Rows from block 3, named by matrix and row number. Rows with one number belong to one channel. Each number is 500 + 25 x the weight over the matrix's rms, rounded and kept within 0 to 999. All counts start at 0. Numbers have three digits each.
# convs0: first 3x3 conv (model.mid.1.convs.0.weight, 128x128x3x3), inputs 77-87, a 3x3 kernel for each
# convs1: second 3x3 conv (model.mid.1.convs.1.weight, 128x128x3x3, transposed), outputs 77-87, a 3x3 kernel for each
convs0.9:531472515512508508545539499461453491492557534529478486521473488571485500480469492502493514479443514467471536517504500498493489496491520522500488509501513460503496513491478498430500481488458486538524509517516493493484545476511474528483521491521469500542463529524475450486532511524514494503476552500
convs1.9:497501580495525540488521459493528500445539588484513554523505486561495543491530536507483497469517514448510515507497537506505545513497487479475474447513522485510504480506533514508524511450493506491489507522545457525487512488504450495464499518507523518501531538515481507512492533492464488475477488453
convs0.10:484521495482482465551487489492485493539468491544493517507536469496482510459440417505533465497497491465490507482515466505525499463482507447481465505517527485487515474460495522497548518525516510495495506487509477485507487486538528460460475501487528471508491540454489491501524509473498537486469509475
convs1.10:524509515501477443533523494497535579513509486469516475540462510485504502482508547550506470569519482485466508455520475499458487523527534514494552491503469528472521450501495468534466543500521531524501509545514485460516518499500520523496531503526493508494486469504532462480440485501522548512492526509
convs0.11:538529489470494518529491514486509508485469493501521521511504470505534510493522495468526497565512505477538513537525493494522513513485527473473523516512495498514440497504509449515506529505526490495522485465486492517486482485516527510489524496481453492541473499532537464487481499490516540461515484545
convs1.11:524502535508535522465510493533473474483476484467530501525522492506498471483515509489517497552468508533503503493488556474473489413514496508493512493505518497523539500485487511542497524527479447485485499505478522516533520492458542505539490485521488492505495533504466483483501471481507523472501538539
convs0.12:493507527435464470501494485497531504502474509493513522509506506429476493483475576493510520527487478523521487471533469527481538504512497535550470457467480524519447454499554536475501489532453490505501489476513476512490555541474523472486518485522492512478557500522497481510464478488502533500545506508
convs1.12:504493495494544489499480535478517508485481550484462552525520498507509448487497544482481517476488472527499499540500479515472505511501498472495475492470531486490501503437494514503485476513502522545513497498507498500482508488494521494507522516507482517458504474526518486517550476495497469454506502528
convs0.13:521529491509513467503476530495515483513454491508511535466481482452500507473511513475512507522477501501512468487475497523479493482481470460476522523499522493535454519504467490508506472538491507486475491505557473505497461477485444492513465480486503489488477479510455524474475488462525555514492488512
convs1.13:505502527507497489515504452445521539511535501495496499503458479492490536484468528490527464478478523481477464488466465551527504523474474449495474525522472497488509493454487488421527518545487493502463504516468449466523509531449500479509554512464510465502529489508484484445458531490483535466503528494
convs0.14:526518505481489480505496503521484481511497520459522520526514502510499515450490508500448507495532523435472480486477495502512485499447519516540418482501487503494572492505509549535484507553547471504501457494505503510484500488560488534510461459436532521469515493534478491476491489467438524505493521490
convs1.14:483498514497527550518492507512529526519469487542535499482508502487479527484482519489466543498549498512532465494504542533488506461470506466500538483517464510518490546531529521506475541473471473496478485500507512459550490497495490518497466526459528531486550526471514512480485496480519468496521496474
convs0.15:509468509508469492488454476475484527469477506513476502481488508464517538475469430517521540529497486482501499500493566508492463507486542528550502509486472526487498487479486491538543454500466552520481478501517468495485512492487523467488504502527523468453556507510547488515499517531513524479541531491
convs1.15:509495522494494512504491498499487483524501497490499536517512484545458498484531523519494479495502556509474535533497511442508510489538482483506525508470514477525438534510481492491503525468484504480473515495480482490534512526510481464561498529489482502457497510485436519490519509492485481472554497477
convs0.16:487499503523531508502513514501547562548538479492540436532483500513517513526507493510528478477467523562533508486492498485492499469495482461497487498505539547507492493505520485506500498515493512515519467460487493469483483506457504512487489536548486501496475482530513558484496510495526452493454528525
convs1.16:529532482510500514453443461493548528498490459524485501474495488519456458499502459497552512502505513526483470489477481515527529473458502486544481491511510533515494512508490477502492509467517552481525543525466499528528525500493452475495502519498536553544492482485515524537529516500492452472499457479
convs0.17:500452492537452515500477487474477484438513527447471476460484504519437495539504502537538482504503501511437481534497533525503502476513521476528523531455474458515519482486535508478500459515482521491511505456527496490546500515520489502536474474517534496498493517469510485511518521449505481509478478495
convs1.17:505493504506485508514492539531503513521425491550488503473482496491506456525481476520498483484506452488468523464455517508495468487497472517523483522543501489509559517541511514490467525496497502469501433541443493495499508479472531509497511524511542502478504475504521517501498502471492504476522524512
convs0.18:485526508539474501522488517489527486487514526482477492496481528466478507510491502481546529486502536535483520532478455510509486486545523478507515516478537509537503505508446521498501477527488519536424469492477493464491536484512540493498463531516506478542489486489529482507469492504501522512522510533
convs1.18:463489484525533534489522504503493505526469503541496479479480470469510521474482511522486456518524498508481517469506498457519487447474493481484521499501489467496523489459519500480448512528477520513500531524498499492503507482494492470508521493474475518507466489512477502504474507502489468557503490487
convs0.19:494503489446500533472478541446466489491479524506491508503526487480497484468555504455531510508470520453478497522440502497472528533518486491471500539456509477515456534505524519488457496498505520512460489485492520502523487490504501488498481517481494483468485504515486458512467487487494486493486510489
convs1.19:544511509518482514484479530481505480504445457541517521514512493484474493474526475520501506490509490485521487499469486534511521485504505507480488499505514491429520466490423542543486499489519510494477454484464477495502514541508489465471504497498517537493475473487487487462523489498452512490488488489
convs0.20:522530514507497476532531482499494460467509478513451498525499524492463503470505490494483544482482508460491515485471512485520444510513484514439460492490524482469542487468481517468484479489488536495557542468521490517513523515555480528483510474490505518506488527536530490512533512523529511473453438504
convs1.20:522518541470496477511491495530507482503499511510515508516487508529525496487498487530480526459507537450509483466508499516506505511480499523529449488508528518475510526509522506521530462477542498488516490459515477507467534513487499485506498447455459514494489483483552508488467522483526476446520469518
convs0.21:497499460471481514532475502485496504483453499497522498491515502514501470494528469502431493502466481469545472478497514483481501557491486493467487499556469463486443480536505498521482504512525520477529486472519486515537481425483510506504474476452478527481529487515505501524521513508505490474525528465
convs1.21:525479534505426476470491479464487492481550491511486479481485483511517508517507488518495493476511519542471506485527511502545534514485507486525493524484531583514466470509543506550460543550464493540498514517495442488549501532494509520517468504493462481511450489477481550504524507514493480503526504450
convs0.22:488532544484506520489486493553475486508512498484534522502461487548505543536491491477513512470497527497506511463509505490477494469496491483495507469488509496458490429516511477504496521519455532464535534527504457497483507481479513518514481506477495520465500507495544547480539577508491450485509521482
convs1.22:536477479520485500497452520481507494493459510494542500496492476452456502492506525523466443495514494462450499462510457507559500519480509457536499515498505481508524491520556490483489498511484483535512470496509502528531482506550516505454505533509520508538518541506493472464501525495523504523503512473
convs0.23:518467486487538506499550454480486490503491484479493501524484509515491478475507483535512537478518516461471520522476492520512535507498498475487534488527498506479495508506475508506486505521478488519478518474519483450463500537520497515484484497491463495499536484476533505529473473467508531486515517495
convs1.23:450472516437463500532516536499478523466493484474484492504506516522522518510446513552508503481512467497535498482530501502533481456495505519440494526466495504497521484536498520499485479514522511488480492567467540458503494465519502548525483485513486495474457484485509509486539448517480527494513473514
convs0.24:525475522509476521501472473507499450509511505491502537482528486489520514491480520506517495512507439463477504509526571521506523518479512494515494479486465499530544473497481490533488472480456491490489469494427444501544486498481500505486475507497490502533526450477517484481552450517511526500492507549
convs1.24:466464499565568526438518530487480491520506504494493501471494473540531503484509522517528526495491497494529519473506512459542523517509513498490514492528501486490525502476520481451553540514501460502520495541505491530490525484545476499485483488510492497493525498469492534475489507505494496496505515511
convs0.25:470487503481464492547478498463539552521538494495478492502437529487481515473490537476503476494493471452497498461560470523460503527468496539500505523468468489489456491484499507489516492492519533488527498479517499487481493518472555531505507479519541504484532486497480517500517453477511499501506532513
convs1.25:466494462481451515450506498500505481568522480508520481534516475513511447463531490471512520477485510462512501464500497542507458462499468508472486479519489451473469493487507477544481558535459465487525492486504479507482503534523482529491485525503485495501497536520509525476483536529493494536484534495
convs0.26:530488515511526487526463562490496480516461526560496466468510478492510418496498476505457478465490489495500494475482494525481538561521461471498466490480521525513477519470520506510522516455515467520505489508474468536512506522509493498513509497468511484490491565538498534542429474500533483456500508468
convs1.26:466499516501507497519515524516486486519543513506483500504530503526488498519468523500494512457491467461549485459487504508493505493483501505487504546507549496501505484493521522524493493507477516493481461509522495482495501498533530521491516484513502497505512497509489464489523496485498488502459480520
convs0.27:499504463471538539492511486511512513478522493502484502508485501512518533488461518492515480478465491467490462515491490513507510497494492492503499465517494498449478456521523486532507509438541489501487492510462507500550465481480511496511469543533498528488512499525480517503514544470470523513468478528
convs1.27:538511476489468505521484535489509486494467502493501449445484492533485528493496470499471482481541515505496495515567510504525470527509428508494432482514508505478469505475506502516430472510497434494526534545524467475484529463456502534532454462503482502520544474477481478522467500504525508498497511474
convs0.28:506561498516501467502508531508541469521519468545532486493508474517478528439493530525465485521462483430463526545496507532497489505471532499505523520470527535463510508493521486474546538479549519523470492481508534503497485481460466529487514500508519515473454534464522469502490511469471517504505453502
convs1.28:487471504519484500496475482475448481506497501500516492494492522498467533567498499508507544506549508513526519513455510476508502535518477495497486545508466547469493490487499518457494475492518477482485457484477486542493499492450502511497461515554539505488504511512487514514520510527505482453474508498
convs0.29:545486502501502466460441536517465493464454487490497498471531509522508517502463506546477486473555520559496494530491469514476523468509500509536480521542475505518533581498458514562465541493476507508494532514522512538515559508476503500548500517491493476499489511527503458507525511488503495512530482521
convs1.29:502489505462481508477481455532536494556492510438508507465512484506498506495494469503515473504473500488521483497512490516519499526493491519506505512449461484481523504512532505456480498470495483504487524517475479525465524503528540495500502451469495518499483482502545489434494517515487526505528457498
convs0.30:497510532497501479484500529491500505499531480518503497478511546516485509479541530493490506486488493447488511504471495510467501489499481494554520476493503500496481491527507518503499539473481514512524510514476485488533507487504497537518542505516492473445526538457527517519500522479506522483547489483
convs1.30:432499491476503544480483520516477525494508549493488502524532459508502470418508519509477532455496512465493568529486525489513485477492490473561535578497484463517517524450515516528509484514527465513516494493481510483489520456525467502542511473485500541532458560488502500505482501483478509508498488475
convs0.31:519489515443493491500453496495438485500512550503527457551536488492478528487517478535497535508528506492505478487493543509470471475523495562528489475523492480476494495472506532464501566505524532511517506498536508500487472524499499472516493519469485474478517496521487494527507516496485500521481528491
convs1.31:513525514506512481462482500505478480507474485507514463494484466484514474476487515484507486505483525542469556486525530485530482535540458481517495481524524483453500519470528482502524485518516477456467511469476522522568466523510482479473469482464523503511493546531514459499505498464529545504436489477
convs0.32:468483546489465511465511513477482500470498511524510509510481504446444478539470479511510508512484505511515488492528496524539508460494506507514508489505485493508496479530486479501510489534496509529458468487512504490555502489536469463480533496468456571517501490514507476495492494486510495513520527494
convs1.32:482511505520508521522476451487482502476514527460510505503483464520495480512519538553515503525496510479514491489494535506495496431510479506498487497468516523495477465528469510519478483549510495442483532502490482538507513495499466530501523524463455462481463491523484507502505487524496498500468508524
convs0.33:516446456465523482476486511506544527492517500534516501472482529522515456490484505525492533510500540487456487494472518557532492490505521499498510540493529511549502538507499479464482542591516515492489474521483484491544524493485437484517515503450455470504521498508524514570524529476493538510466470539
convs1.33:477474486516485516511494524488484464513513488468491466492480482489515496533489501468438492490491475511501458536513468501539479483474526500475494520485497512469525461503497520508507510528451530479511530529491467477517535503500439527496463491512505470487539486510523509518496511513485490496500451513
convs0.34:484502478468465546481513482540496502481499480505491504466476498517513490520487536533506488520481503544515532540509533519481489468493482506493508460486534510466515513495514537524495490474505500498476507490495526439505497511492499474527478467536478526475464500466496496468507539515495501544502531525
convs1.34:502472496512457453504473516528459523530446557535505516484531477526514522498482485526511495495507461488459438517487517480490540513484549502468455484505503514482539492542487502499462527497522510507502477511517490468493465498522473487489478534538498500542530507503455529527465537476513511528499510520
convs0.35:536550501484500512469469484502513540506526552513492521521479508510496535496469507517542494479525519489500534491526493505458495531469546510534498533484508505524469456477486518514509559504526502500461504490496521491516504512486478515484539502547491487510494518471466496508539486515533544512507482557
convs1.35:487478523542475520502480496469520487549493517501548488556489488523471484493511479464475470532527490540497507479501504487482502464502496494459500475479483510500518525467533531547474540466485514456538522477476502435485505505492537490485487496509542528449527490505471484518514489546491494485471503465
convs0.36:471551490450501513502507517546471507478540488490534491541509526470463545478486495524491498505500514567486531491538507497524495440535488513509536445482509505486487479549455476487494521521512477469465461535516512473478524524452513530509497482514498518501523529481470543498509497515483497520447467499
convs1.36:451519557469464479512502532515513486453509525502525506490502493522496491519463489519514488485496531495504474531455475483502526540508474486507494491503479525498512480498471530483506498523477476515468505508498482541453506478470479542492528517488515532519530522521508507529527529499472512480518527517
convs0.37:489510517466515524487533515484519506510496524475515483460518500534528513545506556576517488548483551501521539503482486506513490502496508506481498474538459506505530527478497480503508444503550453514522508510528525489509490498497470535435492466479549515498482452489511475514519518519481497485512502492
convs1.37:521469499512497493486521519500517530453505493511518534491492454484519481540493443546528478476520439512516526515523531516499505507494468502504505469535484488511504471487524516540513504514486515492557494463487503490545470520500502514448464523488509503485519506533520531479451519524476531515532546542
convs0.38:523523492521513490510469554538493528511540473525522526489472521499453545524548465534503503502520514484536509507477519506488455520493437502499462496543511485495511487484518518488490465472506466538513476464539543494484497492498514512513471535523491478483522551499515519481516463480489528527501585504
convs1.38:481496459499464510532542520513536499460483445528506518512506479541515512523473493504498521512496476456489491463507515572463489458513463499512499483482476483479465474502490544520521445501501474484458496518481512515501497532523507532513490491484486486464530473523470483548532531509479477538499479496
convs0.39:546524492486509479477510500521524515486489511454491537488503489513488480539538519497515557459527463502502512449541485480517471478475499497510490532509448531529481517559519529508487492530506455483493531552469434500527490494503522481510487486525502482530510502480474476525509553490521492486489509472
convs1.39:492489464454503494515470493535506501488539481524486481526498480493469455501489452505495508473473468539467485521481490520507490498512525499465516555475471472549497504508478486487501523530504521534457546527451519529444480470508473468476471516493504501510497473482522452501538480513471514446494476455
convs0.40:510490496512481483531532528489489476501531473552479498515499535492490475499438488507478470521522485486520523498509459510520439508535512490505511511495452504518472500536528515481563505506522533503476479534494480514507491505518502500481512492531505528484504497474467505520518475508515481530500481496
convs1.40:502499467456534468478521540526481502488528523483502503485491517515515560474494491478502531478507502523529540486473549497471455519501522476473530478492558464495509509481487504501512484490507459450494515506532501485523496491471530494506483493505519522528483524491503535507445422481494524493504499504
convs0.41:510486493490535502512500477496454481469513500492521506524545524480502530517497482519498491484504454517477559571512508496498499519550456531524537512517507493466526498511491481476486453484503502500529479506529500482485503498463483487514484466494483525505498479522508476524493464494505508545512516480
convs1.41:439548464506535522467515485460571494523476496476531564522512468518482486504508474476490524517484532503543494492469500459508456520497510549466468498475505494498484493493539492507488511493495493478508492502508471483507512466462526526536529496484523529529505498494492538522504489561549505515533474493
convs0.42:470497537455551574496526563461496490548529536465475501492542461501526493505421524526497514482470500474513487477494524472550497502490506471503490449530474500498523441471493506525547515483522511523482475452519481467550491521457536492503468478524486478482547468508477466511491484505486525452515514517
convs1.42:459429515488459484453472494518516498527508497508495485531467469485478492529490490479502494447487503490473504521475524497465491535500515489502513489495515507497500512481486474511538526552494496535481527483492487521477523539486477480512569512495489501471522530529459513510506494509483499504510515517
convs0.43:517492516476534505471537484486495530522485505454547534491518549503545537510522535487486472499477509459497493521467495508456527533508445523483528498486520504538491481488504547468492510487500407518488537516455532512494520502477503478507524496467528483522473484536498527502526527483490527486496491467
convs1.43:474510466513550535504497477529534495565451485488502525496493467487540539519483465538505505504512481475515487477478519479548502519523519506483529495493515503496504471517516516484548466474470499462522512511538476453468557502541502519501473485458483507491483512516565528505517477556518479504531488522
convs0.44:483519516493491492532464498504530478479496495512495496508492504454530506482501507535488494465451516486481481504488478485456510502524534509501536491497482486506543533519509537482535469516479489465504458475524497462505524524507493472471491492503500517509477503513495495521517509536511522471477498497
convs1.44:528497483432539523502495513479512485557496539492491514512493485493519504533528501515499494525460504465447468457475523501492544519500524470509509474477485550524530536543475507533448476518498493533475495450508476511499523519520512493507536513462430523517509532525463513522517533507520477482494510505
convs0.45:469525492539564501508468501494492460469537478522511502508448474497516476495453540529517494506454502508483513509521530514499501533457525520542551562500494434472524495515506468498503532505512512496482491495521510516488518523476504492480509511479518509519527506456478516497514493539490523540493491513
convs1.45:481523498481504473503487502484542467519496484495534459462466461544495534523522507451506466478479503535463475476482511512437519480518479496543509482471525518487505493520481472487518512498485492501530499494503462506507514503499495489459543502496480494505489512518474476540533525502497501506479492497
convs0.46:501508521516509543521476535514487475496483517496507474495519459516530517481502513450492474500516526478495482475503524465508490485461501524478478504488518472466510522490518509498542470517516476458483507481486490510483482480493499457514487519520471520465467501500475522513556529474467490501476520482
convs1.46:518526501510505509506505480501502523552490473481519479517480519491508514459448535519525495495524460492467509488492519508553535516430504567498467480537483521485513468518497493461495511476475500502483500511491510528444533504483428485525461473520510517488489475509528486489517475467516514469539493507
convs0.47:479567518545539506480490481497504539516533471460508490496469510493526542508523484472507502506458506490530480527500461479505531470523502488551487455534481557480470483500537523506465535514545560493521474483492521484527469464534469498507506528538528529516507494491552526535520530498468483500517487551
convs1.47:488525505504477561487530522453538484517499483496537510497509429474475543493474525476483532491531493499517471483518484499510493504534487505521504506524453555483531490474546498498475510487462498504512496501534494491483503495472515476460488525522496506493492487524496517490466473501513494464520508502
convs0.48:512466454509520497468495493494507472529519496518505523467516467486447504508496487498490520520471492488465479475512458526491481552505472474524479491502521529538482520509496444519500507505459468473482492495500450511470484499477506509503499533511506507469499496483562526514517451472515520514527508484
convs1.48:513487518456487500512522533487512475472474498471508550459492485540520506494508499477515601482462467549525495551505524508526474521520495484530473500497512497507539437478487495523524455479470460510508478489533522471491507522510526467510495499507557488515470510495500508462554503507500469554490513500
convs0.49:523489514488443472523529479547468493519531528489521530496510494506497503461481511498490480504536487471499517491488539539463475472483478534544480516498505509543524544522483513454491532521463524485515552482500475513539516463485482529511483565478476491479501505541534519493488492508447496522450485550
convs1.49:513481491529490454488510491477546515537532503487441510481488507505482493508493505467431549513480523463471512509514507523456514515508503462475508477506475501495524509500515547514499505496490529491492515527535484501479481529465510481477510525463434468509481477513532526508468462503512526470510496535
convs0.50:519516487507475501495482517455549541513540499492517486527526496525492423501481483478447470530472514531492452510494519507519523469488513466541503508472477527476485469459511486508502484509505463445478504540468497473492482438498505463484475561555509530495524495533496526526469515510527492463494498476
convs1.50:539517484491481539457481548486522530501512554492517509499502478475520465479519471517488490496497498479545511525497486481512450480527515501482518488483489494512498500465459473479506506498499515508523506531504481497495466502451505485519466498467455470512488503497526554522487540465530466461487512492
convs0.51:502472488488488479495517483438554518486521504498475566543530519515507482499523502516495495501494516484540472453491499522523533511490509492579496540521549479509493475507502489469539499481558503491549487489500498491506519424494501482533451519468536491516523511505505490469512535481455542464506506535
convs1.51:476499479465499459497514505528480492469465512463551479531509506481471486481510483560549519472468473480493483476462487504534501533517553514515523523486497485502546535486497527465505478498453482521525494545509514484485489586522481479504473494494526525456481504504551530506502477501545482514515529479
convs0.52:514498505503501481518495502531506492529517502484472451500493516490510475538511533525507514510508521546474530453497475474527468489513493515548452481495539510481523472516488479500478481538476525530509514496511503497481500540474541435524515494497509506459486503542488536477482514498511548499494520466
convs1.52:527478489482499502525537534477527511491548495498459542476540503501537488499517508503482484521516491475515491485485464519511473522516496486444476473505523491454425527476569483493492455575528464513514531501549494471509484446505459424478495526514467510480523517475498465515488527488504490498486509483
convs0.53:483474468491530552494514541482471491470483478546548526525531529520510498451526536530521493533498515512481537507473434505516487524558459515521508469505477492527500489473560537484545520510534467498478520475526513534492524521496467494507511504513483442546505464510505479501525534493533499520488498513
convs1.53:466552519547469501495482508516485454508552530503481517497473518481497545504517494502516514480457504503498516520518485505530475506467474495530489518482491491454456537471534476475486492500508498490501456460472478456539508526507492486510514511534542465510495529484512473503522513500489502501460491501
convs0.54:479486541513556477470549488511514466527488514479493527508508513467511460486505500502481512502519493517514489492470482472491495466497492504478510501486492487543500456530471500502470500467526531485516468429522446486523489487501533556536488462478504511496533484542507532533506481488485515499540474498
convs1.54:470509505459540529515464446557476543517535533500486518508495495501475471469501491493529503505466489519510526536545520526489493509507473515471481550538486516511489521480522516517515463479511504528555544494494502517485507493467491548497502524490490504517505507487523479502520499486492451484500479484
convs0.55:487516495520501490467491523493505495456500466467447462455511499524518523511514482532481514512486498477528502513490519493484506521510478508469489504463484488514475470470507508514511507464507498487497513525475440516514446449482489492443515489486512488499501486455462499458505459519504549553507543501
convs1.55:494521524466513502485482514493523515504476477476473455509511502486520483490506483520483488486515517532502519521479479538497456486495542515445494480515495550484490504492539490517457496474531535539468486461518525512520515496519518517510523532533501514514552480507501508469474471476475521522518494499
convs0.56:513461502505525531507502501512506510457495530507514512574468547530506533527467497494486519501463518484508536539502521514478487488533452506492502505504513471482567473480547470503481490514486471498505504527471468525478513496471500538492479500511474473499516469534551519527480485498517477526519518532
convs1.56:508509527497482499500512463513516507452494504472543530454492458528528489520509523558466467498485560452530496507436495536518497501522473509498516537459514542520545501500519489509561509494506485512512538524522479521491542483513514512527501498494491470448479511499490507504498522486498461515510475549
convs0.57:487465537521534464515509498498476521519523499504480511446504473505491492502534495488528492488491454501460479488482503494500533497540509462514508468461498530480525506505474525515488494525467485510479488497496519479526498489545505504468523503525553524515520498507503540464537504518501505490483493541
convs1.57:458498522529486485520534504496456501518519515513457517523467505519519517496509500520540524471505486529479518498496487449469501487503488534491505475472507515507492508502485460535483500483506469514512511434520479508437559526527450554468509509498507460487493518532432499492481511495472473502495464513
convs0.58:507526491467512552502512501496461463487453547510499508509520457477501510512475485500515523465489526493477501511491444496503569502515449490494533415415494536482532475483474535514512510463483502527525442525461484477510504515518541474493481459498458515514495490474506488500500512542509490489491492529
convs1.58:556518459489535484527551521497514505477466493508517461507524485509471455496490520506473460546501508527471478476475473503481521473486481467536494512486527527485495476496507508581488528499508496451494478504530532486515495462502494531495488464489526470504523568522474523518482468527518484489493517471
convs0.59:484468468548544515492565498489476490529544475495516480465484507511518515517534504525482488516514526504470531494483483522492451467488525519462491521482493506501515484478468474460496517480525488453494445478468486493467497526537514494497523516483484488495482533460479458475476484505481504514451497494
convs1.59:457506478488533493502486458499507520525464467496544518480511465537493479532496503495528500505445476477485492501470498510496528479502500492497480510486477496526478449506479548486505501467455508454513479474535506517483496523494516493489494515462471536470495515523505494487512484508507474509477504489
convs0.60:480488493511485477508487489533545465516470491519477474537529520530485552451517516464515492504518501532456555473456502505521512472509509487461482473511532496471530492504488487516514519470458493484515539509526558489553536523446526479513463455478485497504524536498480527496522529501537494491522514489
convs1.60:493506456508508499528502470529513510485515472524541493469500545495494443498532482558494526514516534500484510501530516490495507480504491506510496519544473545495480559469463529511499523513507510502508497524472462488492496469497497489478490445455465476484503510535505448503506518501506486448501495505
convs0.61:478499507546533491478489503546481493489522502534534499536481522502517510486474497507502478458506515486537526530526524518492465483521510483502457525463483466467532461523469548499515445476480530536522532486489498491518443486507523496486501489491530482479527466533537509504511495523504488522515509514
convs1.61:489503554490500499473512488542477544517545486486490517470519560513459462517549477475478478526505518512478475503520486494565473483531526521500537493519477514513557513516493456471488498475502501463475505468522478486550545499491544501466516514503497489494487519516510521497501458498506472487478492469
convs0.62:474486491535524488516505517509510556530505456478489508438490496465468530496492456540523505481504507568499518462516507513546460515490476497509503516470504492492490551498486513467486477512448528531485521491514520499493506455553519531487508496470508456446494513534505516468503491501499551520492478515
convs1.62:478535485499511504510461560504474496510513484494477488540464548562505452497523476521449503522516533502523488525525498495517475461526507534496525521460504483493513501480481474501481464499484508565502487505518498517486535459512461529458445507513518502471507502527451549505475501513535529492483552490
convs0.63:532523517481493458504531462495497492467512493502490531526528509483520533485524529489478500508525500498507512526520484507504502512466489476494509511477522503481493558522525509514510506463508497523552492491474493495487523508543503524508538519514472538497499504496463471506454458537486493530533515488
convs1.63:494512507497482505483515485525470502517459485474521497466533469464489494471463480518509536503493485486474476548490517445504471513478498493483514551544487477476495537492541492468504474477492542492484488483521436455510466458470483474464515444459456518443478538498463530546512468471486486554467519493
convs0.64:439528501478505541514506503502569488527511498485437510468517503506514485447507488511529493472481499513482494478522525488490500462515506485520526516492503476471509436471494479463528482540532541476504520510493553499502545534518503470515476536495472499524464514499489456493504502489523480512539481556
convs1.64:521487481484474508477481510469516471535465489505519507518514510477513456484531502483491480485492481503461522482472482482547501489491453483526510528514518461504473487471534517498501505522491486510523472491576533468483510486531517508477520527544508519517529457500486473449547493493497470523538538498
convs0.65:427479485475502460500513509487507493491467510474486522479515496444476505511506489512540482468493474513495480515447465455459487450534500536500454504502474546494507477539459556488469510500513518486520494548524480511524546491501496516505519496567528468455553557545464501485511478453465518509517475494
convs1.65:551492506502497451513514472514509508477515518510534466513478477468541491488495516466474543455486483441530516484486515541475544530502505520503527511492510493493513508491469465484495525504502525498507515483542455538514481502473474535517507482498468511456466465488495518486512484496490452461495506511
convs0.66:497479490529522542485515478481529500483530518468522538476504493486559539533507486506492441474478473510476471544461532510542503523496467532452525498459540496484485489527486507497523521524525501466526517486516477528526445514485500525489480490474497493518471466495470519485502509518479485540474528462
convs1.66:488504503501504499480482501480510480496500473470497490515502538525496507497502452489484532482476478491468502455505541510465484492527488490503493473459506480494499462503523496466484508532509518518481479500499559491522485519449530493541542496512483485521520517509484453473511509466447475501458514467
convs0.67:515517489520485485509486487486512512523503491471480503484492473496488515494458528517494482495485533504456480531488553475478487465507496473467486509518515507472493489461489479504471474512504494497550426489475465470524514535484507493527511491482513488506486441490476485557491481461467479498508497480
convs1.67:506492518501532495528521471482506540504443528510479449506561508522474512541508457498472448514499540518521450493480515521520524496534559494485517486481535506510495468508512487499521517503567462415518529485521525501519520503517489503486504532545513531517481499503519516475551507501483511480499541474
convs0.68:498493495511529538522514517533529462504487468495444501522462502469485492531465485465497493510522477512496477500476497496537495463483471518494552487543477521507506470505515499502471454484486520507477493505506497506550497523478534521513499516487490491501518498499458507485443471516491446484495452507
convs1.68:480517503492446504506532542484481497477473486514452529505492517498493502483521474517541522516468501461506503498495539498507501500521449531513465512520474485494474500511485474483494493540493561520556472468564491487500486545510484462519481523511495515536477487453484527514542530486491511482476523517
convs0.69:501534537499495503521506497519466501415506449465504523517507452509459525508516479517501486516482547488497485477489497496510489490509464489521460504510473504499493482516497518481497524499523521483456499481514519514509495446512533469448523508483531499482514518475489468470492473504526488519457515476
convs1.69:522484492473540514484539444539472451459485434540520536493500494513479500496466548504506482484474525500497543469477501505500540492529519505451510528464490506477496493534499466488506501536500524475516484482485474512487475489515480459529505512491539502522469539521491549461472517500501495513498502468
convs0.70:510419470522541500529533505544523512509522517477537486528494463502534518520515541470497551502486467506484515511522474518473492521510487474483490486542517464486493505548503521503496552505498524516476484540474504500545485484513553521502488520497503480511494490511521519478468453502492518510538505500
convs1.70:486473531535482514449541517483506498489483483469511494480493455514468501498520519483544499497473487532490526506447513460493499515509514521496509532497509479524513489504482517514529507501513496519448501465463477501497497493503500522475495532489517470510487506461528486563492489485499511480502512489
convs0.71:462483494547485517524525498488509475523512485486484498486521500509533489483514476511534519507485474474463511497472469469507484502433491514518499527499468525439491461497511484514468509504511529516500500486529508467489525515469557517542485502509468480470516505497504485529462473503509486477472547478
convs1.71:502512505512514483559532495527506523501495545477528514516460469473488507506538509520451478458472532521500506496509505501505490471561495467523520479478517506457495467453513501478516520449513468475528522512520512521517460534497500474467462490458501483449482516548510474490496512488473513536474486500
convs0.72:489498464535481458498526517505526501489439503531533515538489529476498465501462458441517513503492515530520511537491476531467479502540500501534465516481535511468493476466524523529473512542478500502517562503529537544470553519486507505487533449480505477513512458498492513510489534495447485567516479511
convs1.72:528460510463520471458494503494488477526494511453536514504538468511455550497501482514570540482568479517508537497520531475459540509513524489546486475500531524516503488526507544486486477498529499522540516481533549471530495503492498525495522490476489478508466515503471539512496499508476498519473476460
convs0.73:511525501514544503463535474473512514487503509470504470484527494456525433481494490502501531507507527532450528488497502499501452516457489482527494491520509474503523517507474558473485481485477476525517502492495492520524488456500509510492493491497488489518487491473479548509478482523443464495516499536
convs1.73:476477512518522479514508450530507501558509480521501508484444515505483499469495533514470542479487521459502482478483479532504518467503531503450480570514534520510502461510518514504491507494498514475526493471537494502500516463504466524501527491478529524505446516509467533490473509499542512525505508478
convs0.74:505481511495498486484507511527461517510480537527492512475478457461464485526499512503530519531474518501515517454501487509467508478502517492477525499461479501476452533485481537508495506509481484500498486531509498517534456503517485477547496470488505538528486491506519474489509515455469473530488474454
convs1.74:467521507480521507508493483451482500503500488516491464491507532526524517534491526511487537517523486487462520524511489527473485547517500508493521484533484533483480521489499493491511518482503491523500493453530527467502485544510512491500497488533482496535540522529501514532486557492492505501500504503
convs0.75:547497504500519482518517485504490475443481488472456515488457478511514524487507520507524500513496475449481466468494508460538459478521490499492483488501548485547495456518506508513482533519491483523489514463529488500503502530541499491498513515538467448504490508484445462497500472479527500517465505540
convs1.75:503507524517501534503495530505487491478539514476511484554493432499543522439536498474498508527501518472463461491531490491470471515504501538521498486490481507506490484535505538541506511484507480506432495541515500530482508467525497527463479474494464565513476502505482495454484503449530479492514498520